config.toml
input = "log_mel"
targets = ["voice"]
activation = "gelu"
bias = "all"
drop_path = 0.15
experts_per_token = 2
l1_shrink = 0.03
Rows from block 7 of a small sound classifier, named by matrix and row number. Rows with one number within an expert belong to one neuron, the router's apart. Each number is 128 + 32 x the weight over its row's rms, rounded and kept within 0 to 255. All counts start at 0.
After each expert's rows are labels from the 100 clips, of 14848, where the router gives the expert most weight on average: "responds to" is what is common among them. Only what is clearly more common there than usual is listed. The data: read English sentences (LibriTTS-R).
# router: router (model.blocks.7.mlp.router.weight, 8x256, trained with AdamW), inputs 192-255
# up: expert up (model.blocks.7.mlp.up, 8x128x256), inputs 192-255
# down: expert down (model.blocks.7.mlp.down, 8x256x128, transposed), outputs 192-255

# expert 2
router.2 [119 124 136 131  97 219 137 158 115 107 143 162 134 136 111 141 128 108 148  78 143 110 135 124 109 146 125 117 176  85  89 121 144 145  97 135 183 115 115 107 127 111 103 150 127  60 120 129 139 137  98  99 143  63 109 106  98 112 136  96  70 107 131 102]
up.48 [ 69 128 128 150 255 136 129 128 139 134  98  94  97  40 139 116 117 131 134 103 126 124 128 129 127 127 128 128 128 128 128 130 127 128 128 126 127 128 128 128 127 127 128 128 128 109 131 126 128 128 127 128 127 128 128 128 128 102 153 128 127 151 128 127]
down.48 [127 128 128 128 133 128 128 129 223 131 128 128 161 129   0 128 131 128 144 128 128 128 128 128 142 128 128 127 128 128 128 128 128 193 128 128 128 128 128 128 128 128 128 128 128 128 128 128 128 128 139 128 127 150 128 128 128 105 126 128 129 129 128 128]
up.49 [128 127 127 130 196 133 130 131 137 130   0  49 127 130 127 125 106 128 129 125 128 128 128 128 128 128 128 128 129 129 128 127 130 128 128 128 128 128 128 128 128 127 128 128 129  79 126 128 128 128 128 126 129 126 128 128 128 119 108 129 126 123 128 129]
down.49 [139 127 128 128   0 128 128 137   0 126 128 244 132 116 105 128 127 128 127 128 128 128 128 128 128 128 128 128 128 128 128 128 128 169 128 128 128 128 128 128 128 128 128 128 128 128 128 128 128 128 129 128   0 135 128 129 128 158 131 128 129 128 128 128]
up.55 [241 129 136 132 134 132 132 223   0 115 166 251 132 151  85 255 118 128 127 133 125 127 121 129 130 123 132 141 135 128 128 125 131 127 127 130 129 124 128 130 131 127 132 125 127 187 118 123 128 131 127 124 133 176 130 127 132  74 160 115 129 206 128 120]
down.55 [150 126 128 123 169 128 128  41 255 172 128  64 196 113 133 128 115 129  88 131 128 128 128 127 127 128 128 122 128 128 128 128 127 140 128 128 128 128 128 128 128 128 128 126 128 127 128 129 128 128 108 128   1 130 127 126 128 115 101 128 125 135 128 128]
up.58 [109 130 128 130 137 124 123  90 114 150 193   0 126 123 126   0 127 127 125 134 129 128 129 130 128 129 128 134 131 128 129 128 129 130 128 128 132 133 128 128 127 133 128 130 128 196 129 128 128 129 129 128 126 134 128 130 129 124 113 127 127 116 128 127]
down.58 [141 128 128 129 127 128 128   0 166 141 128  48 255 202 112 127 159 128  63 127 128 128 128 128 128 128 128 128 128 128 128 128 128 104 128 128 128 129 128 128 128 128 128 128 128 128 128 128 128 128 128 128 255 137 128 128 128 128 125 128 129 132 128 128]
up.59 [118 126 126 128 255 129 128 132 138 131   0  81 137 124 115 155 129 132 124 135 125 131 128 128 128 128 128 128 130 128 128 150 130 128 127 126 126 130 128 128 127 128 128 126 128 134 128 129 128 127 128 128 129 150 129 128 129 133  64 128 128   0 128 129]
down.59 [232 128 128 128  37 128 128 255 106 130 128 176 221 140 198 129 131 128 140 129 128 128 128 128 134 128 128 128 128 128 128 128 128 136 128 128 128 128 128 129 128 128 128 128 128 128 128 128 128 128 126 128   9  71 129 129 128 128 163 128 130 177 128 128]
up.65 [113 165 129 156 255 138 136 255   0 181  51 126 248 131 123 127 233 146 141 112 128 128 122 128 126 131 128 129 128 125 130 133 117 128 130 127 126 127 128 127 132 121 129 124 126 127 130 121 128 130 123 131 134 163 126 128 129 145 112 126 129  79 128 126]
down.65 [101 129 128 129   0 128 128   0  93 112 128 116 144 168 121 128 112 128 127 128 128 128 128 128 131 128 128 102 128 128 128 128 128 128 128 128 128 126 128 128 128 128 128 128 128 128 128 129 128 128 129 128   0   0 128 132 128  96 136 128 139 132 128 128]
responds to: voice: male

# expert 6
router.6 [162 122 175 170 222 144 115 100 143 164 127 166  68 165 151  77 204 152  81 151 187 155  88 117 169 126 106  99 115 127 111  52 103 140 101 146 138 124 157 118 156  96 107 133  91 111 100  98 122 130  78  72  75 103 109 137 100 207 165 104 115  93 102 109]
up.42 [123 128 128 122 255 134 129 120 103 131 124  55 136 128 135 129 135 127 130 224 128 131 128 128 129 128 128 122 119 127 128 121 127 126 128 126 125 124 127 127 128 128 128 125 127 127 121 128 128 124 127 128 131 128 129 128 128 180 136 127 128 123 128 128]
down.42 [125 130 128 127 124 128 128 127 131 116 128 216 133  91 181 128 126 128 127 127 128 128 128 128 127 128 128 125 128 128 128 128 128 128 128 128 128 128 128 128 128 128 128 128 128 128 128 127 128 128 128 128 130 126 128 128 128  23 146 128 127 127 128 128]
up.44 [199 129 131 129 164 129 129 110 135 186   0   0 131 126 131 150 112 113 129 138 129 126 129 128 128 128 128 129 127 128 128 130 129 129 128 128 128 128 128 128 128 129 129 128 128 126 126 128 128 128 127 128 129 128 128 128 128 125 255 128 128 128 128 127]
down.44 [ 36 127 128 129 184 127 128 125 124 125 128 133 120 130 114 128  96 128 118 129 128 128 128 129 128 128 128 128 128 128 128 128 128 136 128 128 128 128 128 128 128 128 128 127 128 128 128 136 128 128 118 127 130 112 127 128 128  42 103 128 128 123 128 128]
up.45 [  0 129 127 124 136 126 126 132   0   5 159 255  83 131 127  99   0 137 129 137 129 129 128 128 128 128 128 133 129 128 129 125 128 126 127 127 128 128 128 128 127 130 128 128 128 170 132 130 128 127 128 128 130 111 128 128 127  69 255 128 127 170 128 128]
down.45 [199 122 128 131 111 128 128 152  98 255 128 134 196  94 123 128 122 128  80 129 128 128 128 128 130 128 128  71 128 128 128 128 128 135 128 128 128 128 128 129 128 128 128 129 128 130 128 132 128 128 130 128 173  40 128 128 128 122 109 128 128 107 128 128]
up.48 [144 126 127 129 107 123 127 132 129 127 255 255  85   0 115  52 212 129 131 129 129 129 129 128 127 128 128 131 132 128 128 128 128 127 128 126 129 129 128 128 126 130 128 127 128 129 128 129 128 128 128 128 128 109 129 128 127 240 165 128 127 132 128 124]
down.48 [127 129 128 121 100 128 128 119  69  84 128 255  46 122 121 128 114 128 140 128 128 128 128 128 127 128 128 128 128 128 128 128 128 133 128 128 128 128 128 128 128 129 128 128 128 128 128 129 128 128 128 128 126   0 128 128 128 130 131 128 128 129 128 128]
up.50 [108 127 127 128 255 127 109  89  47 136  69   0 121 123 104  80 104 127 127 130 128 126 127 128 131 128 128 128 125 128 128 128 132 129 128 128 128 127 128 128 129 127 128 130 129 127 128 127 128 128 128 131 125  65 128 128 128 205  53 129 128  57 128 128]
down.50 [111 128 128 128 165 128 128 130 255 147 128  46 117 128 121 128 122 128 159 128 128 128 128 128 143 128 128 154 128 128 128 128 128 136 128 128 128 128 128 128 128 128 128 128 128 128 128 128 128 128 128 128 123 124 128 128 128 132 129 128 128 128 128 128]
up.51 [ 42 151 137 131 255 190 127 142 112 126 130 255 151 145 127 123 177 132 144 134 128 131 128 134 131 126 129 121 115 128 128 131  79 130 124 129 126 128 130 126 124 128 128 126 128 128 121  79 130 127 127 128 138  88 128 130 125   0 142 126  92 129 126 125]
down.51 [129 125 128 128 134 128 128  80  20 130 128 129   3  60 109 128 134 128 142 128 128 128 128 128 128 128 128 135 128 128 128 128 130 253 128 128 128 129 128 128 128 128 128 128 128 129 129 197 128 128 123 128 129 147 128 128 128 255 120 128 128 131 128 128]
responds to: voice: female

# expert 1
router.1 [137  78  82 127  99  99 164  62 113 152 145  94 116  99 100 124  88 157  99 153 154 125 156 132 132 102 149 159 143 172 182 172 107 192 152 122 138 153 139 162 158 116 126 113 164 161 193 148 120 154 147 129 149 137 127 157 127 189 115 145 125 113 156 133]
up.61 [155 126 123 125  91 129 129 129   0 129  66   0 144 128 139 129 123 122 128 129 128 130 128 128 128 128 128 131 129 128 128 130 124 128 128 128 128 128 128 128 128 128 128 128 128 129 128 128 128 128 128 128 128 128 128 128 128 134 127 127 128 133 128 128]
down.61 [129 128 128 128 127 128 128 126 218 141 128 255 138 127 127 128 127 128 121 128 128 128 128 128 136 128 128 131 128 128 128 128 128 132 128 128 128 128 128 128 128 128 128 128 128 128 128 129 128 128 128 128 122  52 128 128 128 130 128 128 127 127 128 128]
up.66 [101 134 109 132 111 127 128 125 158 134 154  84 168 141  77 148 124 139 123 119 129 135 126 128 132 129 128 128 128 128 127 128 147 129 129 128 129 127 128 128 129 126 128 128 128 130 127 128 128 130 128 129 132 128 128 129 130  96   0 128 128   0 128 128]
down.66 [109 128 128 121 133 128 128   0  99  95 128 255 135 129 204 128 134 128 121 127 128 128 129 128 133 128 128 127 128 128 128 128 128 111 128 128 128 128 128 128 128 128 128 128 128 128 128 129 128 128 132 128 191 250 128 128 128 121 128 128 128 115 128 128]
up.68 [136 111 127 139 120 126 129 125 126  71 255 115 158 127 177 255 123 122 130 137 128 127 128 128 128 128 128 130 128 127 128 229 102 128 128 128 127 128 128 129 134 126 127 125 129 114 124 130 128 130 128 124 143 130 128 128 127 123 136 128 128 127 127 128]
down.68 [149 125 128 132  62 127 128 128  56 172 128 126  16  73 134 128  85 128 137 128 128 128 128 128 122 128 128 129 128 128 128 128 128 222 128 128 128 128 128 128 128 128 128 128 128 128 128 129 128 128 128 128  37 133 128 129 128 156 129 128 128 134 128 128]
up.74 [119 120 132 127 141 145 130 112 122 116 156  76 132 129 150 148 109 125 120 126 127 128 127 128 127 128 128 129 128 128 128 128 136 128 128 128 128 128 128 129 128 129 128 125 127  56 128 128 128 128 128 128 128 129 128 129 128  33 127 128 129 145 128 128]
down.74 [129 128 128 128 205 128 128 140 165  19 128 174  48 138  90 128 142 128 122 128 128 128 128 128 127 128 128 126 128 128 128 128 128  97 128 128 128 128 128 128 128 128 128 128 128 128 128 128 128 128 128 128 133 251 128 128 128 127 128 128 128 129 128 128]
up.80 [116 127 145 130 129  63 163 159  99 131   0   0 106 132 134 167 136 128 130 150 128 128 128 129 133 128 130 119 130 128 129  32 129 128 130 132 129 122 126 129 125 123 131 129 128 139 133 125 128 128 122 129 129 127 127 129 131 100 150 128 125 153 132 127]
down.80 [134 126 128 129  39 128 128 152 255 127 128 136 114 140 128 128 135 128 138 128 128 128 127 128 124 128 128 132 128 128 128 128 127 255 128 128 128 128 128 128 128 128 128 128 128 128 128 128 128 128 132 128 129 147 129 128 128 145 135 128 129 128 128 128]
up.81 [  0 126 127 128 122 127 125  60 255 134  89  78 128 132 206 154 133 133 130 137 130 129 130 128 128 128 128 128 127 128 128 129 128 128 128 128 128 128 128 128 128 128 128 128 128 128 129 128 128 128 129 128 125 126 128 130 128 133 190 128 128 127 128 128]
down.81 [128 128 128 129  68 128 128 129  81  47 128  36  59 127 122 128 131 128 131 128 128 128 128 128 126 128 128 128 128 128 128 128 128 126 128 128 128 128 128 128 128 128 128 128 128 128 128 128 128 128 128 128  26 126 128 128 128 108 128 128 128 124 128 128]
responds to: voice: female

# expert 4
router.4 [122 134 140 125 149 153 140 113 159 150 145  81 173 110 161 111 163 146 156 134  91 164 172 129  98 179 148 131 120 156 110 178  91  86 134 116 147 129 115 133  44 128 122 152 174 129 148 122 146  88 167  83 130 101 155  24  76  93 129 132 108  85 122 102]
up.30 [169 132 128 128 144 132 131 129 107 255 143 134  90 147 171  66 138 126 127 130 128 127 130 128 126 127 128 134 129 128 128 129  33 129 128 131 128 128 128 128 128 129 128 129 127 129 128 126 128 127 128 128 131 124 127 128 130 140 175 128 128 187 128 127]
down.30 [100 129 128 128 134 128 128 140 107 123 128 233 193 117 111 128 129 128 129 128 128 128 128 128 122 128 128 127 128 128 128 128 128  90 128 128 128 128 128 128 128 128 128 128 128 128 128 128 128 128 113 128 227 194 128 128 128 135 115 128 128 129 128 128]
up.32 [255 132 133 139 141 125 112 165  42 150  18 158 129 121 145 122 117 128 131 102 126 129 125 128 125 131 128 133 129 128 126 139 113 129 129 129 127 128 128 128 129 125 135 128 126 107 126 122 128 127 128 139 135 106 129 127 131 124 159 128 134 118 127 127]
down.32 [133 128 128 132 135 125 129 224 162 180 128 123  66 150 146 128  42 128 157 128 128 128 131 130 127 128 128 144 128 128 128 128 126 122 129 128 128 132 128 128 128 126 129 127 128 129 127 135 128 128 131 128 231 103 127 127 128 154 134 128 123 130 127 128]
up.34 [ 52 123 137 128 218 125 124   0 168 126  23   0 126 122 128 128  93 131 129 122 130 129 127 129 123 127 128 128 130 128 129  70 118 130 129 131 129 127 128 128 130 128 129 128 127 129 126 130 128 128 128 132 126 122 128 128 128 139 141 128 128 103 128 128]
down.34 [143 128 128 128 112 128 128  34 167 120 128 252 190 128   0 128 128 128 120 128 128 128 128 128 128 128 128 128 128 128 128 128 128 130 128 128 128 128 128 128 128 128 128 128 128 128 128 128 128 128 128 128  78 157 128 128 128 123 128 128 128 128 128 128]
up.36 [215  84 139 129 174 124 174 114 159 123 149 104 146 118  98  70 130 164 126 155 140 122 127 129 127 129 125  86 123 126 130 125 128 128 126 130 128 131 130 128 138 117 127 129 131 133 131 130 127 128 127 130 136 148 128 128 127 124 108 128 128 157 127 136]
down.36 [102 131 129 134   0 127 128 133  54 133 128 151 171 142 255 128 130 128 132 128 128 128 128 128 110 128 128 147 128 128 128 128 127 190 128 128 128 128 128 128 128 126 129 128 128 128 128 123 128 128 114 128 102  85 128 127 128 134 146 127 127 135 128 128]
up.38 [176  94 133 129 141 128 116 125 126 129 134 136 126 103 143  52 120 128 127 128 127 129 129 130 122 127 128 137 126 129 129 131 193 128 128 128 129 130 128 128 128 128 128 127 131 128 127 129 128 127 129 130 125 116 128 130 129 133 122 128 124 129 128 128]
down.38 [143 127 128 134 115 128 128 255  84 105 128 176  19 121 174 128 191 128 119 127 128 128 128 128 128 128 128 129 128 128 128 128 127 118 128 128 128 128 128 128 128 128 128 128 128 128 128 129 128 128 122 128 163 110 129 128 128 125 128 128 128 137 128 128]
up.46 [  2 129 128 130 126 138 141 140   0   9 255 124 126 127 138   0 179  48 129 133 128 127 129 128 109 127 128 128 119 128 128 198 127 129 129 126 129 127 128 127 131 128 126 128 128 125 120 127 128 127 128 125 126 117 129 127 128 143 199 126 128  94 128 128]
down.46 [ 99 127 128 128 255 128 129 101 118  17 128  52 152 128 195 128 224 128 144 131 128 128 128 128 125 128 128 123 128 128 128 128 129 114 128 128 128 128 128 128 128 129 128 128 127 128 128 129 128 128 126 128 136   0 128 127 128 109 130 129 129 128 128 128]
responds to: voice: female

# expert 7
router.7 [ 90 152 133 116 116 117 139 135  83 105 151 136 165  89  92  71 100 107  92  51 107  16  62 138  39  80 124 112 135 131 160 121 122  99 160 111 168 101 103 121 116 121  89 152 136 147 145 116 159 131 107 115 113 137 112 144  68 149 106 149 127 138 151 113]
up.40 [  0 128 127 129 224 125 128 146 205  86  77 255 123 143 140 136 120 124 129 134 128 127 128 128 121 128 128 129 128 128 128 123 128 123 127 128 128 129 128 128 128 127 127 128 128 128 128 130 128 130 128 127 127 127 128 128 128   0 138 128 127   0 128 127]
down.40 [129 128 128 128 129 128 128 127  98 119 128  87 164 125  76 128 123 128 127 128 128 128 128 128 129 128 128 128 128 128 128 128 128 129 128 128 128 128 128 128 128 128 128 128 128 128 128 128 128 128 129 128  90 133 128 128 128 128 126 128 128 128 128 128]
up.43 [178 128 132 130 140 129 131 176 240 156   0 134 150 141 140 132 133 125 132 126 126 130 128 125 122 122 128 129 123 127 128 117 121 117 127 121 126 131 128 129 127 129 128 125 123 132 134 129 128 129 128 126 128 135 128 131 130  69 160 131 125  71 128 126]
down.43 [141 128 128 128 109 128 128 129  79 130 128 130 143 128 144 128 129 128 255 127 128 128 128 128 126 128 128 124 128 128 128 128 128 232 128 128 128 128 128 128 128 128 128 128 128 129 128 127 128 128 128 128 123  41 128 128 128 131 127 128 128 128 128 128]
up.45 [  0 130 128 122  81 112 119 206 162 116 255 135 146 154 128 164 145 128 137 123 143 127 131 138 128 137 128 150 129 128 130  88 126 126 131 130 134 130 128 127 119 137 137 124 130 126 131 128 133 128 126 128 129 169 127 128 126 112 147 129 117 102 128 126]
down.45 [133 129 128 127 200 128 128  67 136 255 128  97  65  99 202 128 128 128  94 128 128 128 128 128 125 128 128 128 128 128 128 128 128 124 128 128 128 128 128 128 128 128 128 128 128 128 128 127 128 128 110 128 120  99 128 128 128 153 126 128 128 129 128 128]
up.47 [ 17 127 126 128 204 121 127 140  58 220 131 135 117 131 130 129 174 154 129 123 128 123 127 128 131 128 128 138 131 128 128 129 129 130 128 128 128 126 128 128 131 128 128 128 128 106 124 129 128 129 128 128 119 118 128 128 128 147 199 129 128 188 128 128]
down.47 [128 128 128 127 255 128 128 131 181 141 128   0 138 137 143 128 157 128 126 128 128 128 128 128 126 128 128 125 128 128 128 128 128   0 128 128 128 128 128 128 128 128 128 128 128 128 128 128 128 128 128 128  70  92 127 128 128  62 129 128 128 128 128 128]
up.48 [255  86 134 126 129 117 128 114 113 153 102  71 137 185 143  21   0 130 132 122 139 129 124 128 140 130 127 137 142 129 130 128  78 131 127 129 136 131 128 130 130 129 128 135 129 107 135 123 128 133 128 126 127 203 127 132 124 184 133 127 124  99 131 125]
down.48 [124 128 128 128 128 128 128 128 164 135 128 113 255 127 129 128 146 128 129 127 128 128 128 128 128 128 128 127 128 128 128 128 128 113 128 128 128 128 128 128 128 128 128 128 128 128 128 128 128 128 127 128 119 123 128 128 128 117 126 128 128 127 128 128]
up.52 [171 135 120 125 130 130 142 133 126 111  89   0 158 129 115 120   0  49 116 117 125 128 130 127 116 128 128 123 126 126 129 130 118 127 129 128 128 133 129 128 128 128 130 128 127 169 128 126 128 128 127 128 145 128 128 122 128 250  61 127 128 126 128 125]
down.52 [127 129 128 128 102 128 128  99 176 255 128  22 223 192 208 128 100 128 157 128 128 128 128 128 128 128 128 123 128 128 128 128 128 127 128 128 128 128 128 128 128 128 128 128 128 128 128 127 128 128 127 128 103   0 128 128 128 111 123 128 128 130 128 128]
responds to: voice: male

# expert 0
router.0 [138 175 180 144 142 133 130 163 113  97 160 145 103 140 155 151 113 128 141 107  88 151 107 108 149 122 134  93 123 113 106 122 175 135 133 122 112 109 124 130 145 138 130  79  95 174 146 139 127 133  96 182  52  97 102 145 161  69 172 141 139 130 146 134]
up.45 [167 127 127 126 174 142 128 158 118 118   0 131 125 131 130 129 255 129 121 151 128 129 127 121 141 125 128 130 132 128 128 135 123 129 128 128 128 139 128 128 129 126 125 129 116 125 138 135 128 130 128 139 143 118 126 131 117 126 255 125 120  37 128 126]
down.45 [122 131 128 129 134 128 128  70 122 138 128 129 122 137   0 128 115 128 127 128 128 128 128 128 130 128 128 113 128 128 128 128 128 182 128 128 128 128 128 127 128 128 128 128 127 128 128 128 128 128 123 128 179  30 128 128 128 115 127 128 130 128 128 128]
up.48 [123 134 137 134 102 129 114 162 127 170 135  96 169  75 122 178 206 137 159  24 128 141 126 127 139 131 128 122 139 127 129 128 129 132 129 129 129 120 128 129 132 124 126 124 128 110  95 128 128 127 132 139 232 253 127 129 128 110 138 128 128 141 130 129]
down.48 [138 127 128 130 147 127 128 123 112 178 128 235   0 255 162 128 139 128 127 128 128 128 128 128 130 128 128 154 128 128 128 128 130 180 128 128 128 129 128 129 128 130 128 128 128 130 128 142 128 128 123 128 140 237 128 130 128 185 125 128 128 131 128 128]
up.50 [135 127 130 128 124 147 130 136 186 164 186 119 136 131  62 145 226 128 127  97 128 129 128 128 128 127 128 127 138 128 129 131 181 128 128 128 128 129 128 128 128 128 128 128 128 127 129 117 128 128 127 126 128 129 128 128 128 148 126 128 128 128 128 128]
down.50 [107 128 128 127 148 128 128  94 116  45 128 150 147 167 127 128 111 128 102 127 128 128 126 129 129 128 128 128 128 128 128 128 128  92 128 128 128 128 128 129 128 128 128 128 128 128 128 128 128 128 128 127 149 178 128 128 128 120 126 128 129 130 128 128]
up.51 [128 145 131 124 160 154 125 119 206 161 107 144  82 166 126 121 136 134 133 185 127 130 128 129 128 128 128 131 127 131 128 125 124 124 128 132 131 130 128 129 127 128 122 128 127 122 131 128 128 128 130 131 126 127 128 128 128 109   0 128 127 124 128 128]
down.51 [249 129 127 110 141 128 128 135 120 114 128 164 255 134  50 128 122 128 108 128 128 128 129 127 127 128 128 127 128 128 128 128 128  42 128 128 128 128 128 126 128 128 128 128 128 129 128 128 128 128 127 127  79 129 127 126 128 126 149 128 123 136 128 128]
up.57 [100 124 128 127 172 125 125  75 198 117 156 255 121 151 175 129 132 138 131 148 128 128 132 128 129 128 128 127 128 128 128 121 131 131 129 129 128 127 128 125 127 126 126 128 129  41 128 128 128 128 128 128 126 129 125 127 126 159 141 128 125  14 128 127]
down.57 [144 128 129 129 214 128 128 129  51 160 128 129 149 200 129 128 139 128 103 128 128 128 128 128 134 128 128 126 128 128 128 128 128 255 128 128 128 130 128 128 128 129 128 128 128 129 128 133 128 128 148 129 143 140 129 128 128 103 127 128 128 124 128 128]
up.62 [ 68 182 114 127  36 135 128 129   0 137 255 242 167 179 158 137   0 142 133 131 127 136 129 128 129 128 128 128 127 128 129 126 121 131 128 129 127 128 128 127 129 128 129 128 128 128 124 137 128 128 128 132 145 108 128 128 129 103   0 128 129 123 129 128]
down.62 [132 129 128 116  99 128 128 128 255 120 128   0 115 220  99 128 119 128  93 128 128 128 128 128 136 128 128 129 128 128 128 128 128  73 128 128 128 128 128 128 128 128 128 128 128 127 128 128 128 128 131 128 109 255 128 128 128 131 127 128 127 128 128 128]
responds to: voice: male

# expert 3
router.3 [123 108 115  75 104 122  86 194 100 116  77 182 122 132 142 140 139 128 156  91 169 140 118 123 130  75 119 165 125  99 133  82 139 128 113 105 123  72 116 157 144 146 141 144 115 126 140 129 146 152 133 149 141 181 107 140 153  98 106 174 152 175 141 136]
up.66 [255 128 128 128 122 130 128 143 132 132 142 141 108 133 128  89 131 129 130 123 129 129 129 128 128 129 128 128 127 128 128 127 129 129 128 128 128 128 128 128 128 128 128 128 128 131 127 128 128 129 127 130 131 131 128 128 127 128 116 128 129 123 128 129]
down.66 [125 128 128 126  84 128 128 123 128 132 128 147 121  47 146 128 131 128 141 128 128 128 128 128 128 128 128 130 128 128 128 128 128 128 128 128 128 128 128 128 128 128 128 128 128 128 128 127 128 128 128 128 103  98 128 128 128  91 127 128 128 128 128 128]
up.67 [113 133 126 128 255 126  91 142   0 122   0 255 124 132  99 158  96 145  98 126 129 128 128 128 133 125 128 122 129 128 127 131 134 128 129 128 127 122 128 128 131 126 128 127 128 129 124 129 128 127 128 128 124 127 128 127 127 118 132 130 128 174 128 131]
down.67 [179 129 128 127 255 128 128  73 116 106 128   0  55 126 119 128 130 128 123 128 129 128 128 128 123 128 128 120 128 128 128 128 128 135 128 128 128 126 128 128 128 129 128 128 128 128 128 128 128 128 128 128   0 111 128 129 128  92 130 128 129 131 128 128]
up.76 [124 126 128 128 242 119 129 103   0 160 126  49 127 196 182 131 105 128 132 128 129 128 129 128 128 128 128 137 132 128 128 124 128 128 128 128 128 128 128 128 128 129 127 128 127 154 130 128 128 129 128 134 126 119 127 128 127  27 255 128 127 159 130 128]
down.76 [146 127 128 133 127 128 128 135 255 118 128 112 213  86  74 128 136 128 145 129 128 128 128 128 132 128 128 138 128 128 128 128 127 120 128 128 128 128 128 128 128 128 128 128 128 128 128 128 128 128 126 128 255  99 128 126 128 123 113 128 128 127 128 128]
up.78 [132 128 128 128 128 128 128  81 139 133 163 202 126 128 114 134 228 123 126 128 128 128 128 128 128 128 128 127 127 128 128 119 129 127 128 128 128 128 128 128 128 128 128 128 127 128 131 127 128 129 128 128 126 130 128 128 128 255 124 128 128 124 128 128]
down.78 [128 128 128 128 126 128 128 128 124 129 128 116 211 129 189 128 128 128 214 128 128 128 128 128 128 128 128 129 128 128 128 128 128 128 128 128 128 128 128 128 128 128 128 128 128 128 128 129 128 128 129 128   2 127 128 128 128 180 128 128 128 129 128 128]
up.79 [ 68 165 118 129 116 174 181 154 234  64   0 137  94 121  95  61 199 161 132 128 127 127 123 126 142 128 129 143 121 129 129 176 140 133 126 127 119 128 128 128 127 130 132 124 129 153 122 147 128 123 130 127 129 127 128 132 129 153 180 128 128 140 130 134]
down.79 [  0 127 128 126 196 128 128 173  92 116 128 102 173 124  83 127 165 128 143 128 128 128 128 128 108 128 128 120 128 128 128 128 128  57 128 128 128 128 128 128 128 128 128 129 128 128 128 122 128 128 131 128 227 156 129 128 128 123 128 128 126 134 128 128]
up.82 [108 129 129 128 141 129 127 133 236 129 100  95 124 122 113 151 174 127 127  98 129 128 128 128 128 128 128 128 127 128 128 130 127 128 128 128 128 128 128 128 128 128 127 127 128 129 128 129 128 128 128 128 130 165 128 128 128  38 144 128 129 255 128 128]
down.82 [138 128 128 126 123 128 128 131 146 122 128  48 139 186 126 128 141 128 113 128 128 128 128 128 133 128 128 120 128 128 128 128 128 116 128 128 128 128 128 128 128 128 128 128 128 128 128 128 128 128 129 128 255 100 128 128 128 195 125 128 128 127 128 128]
responds to: voice: male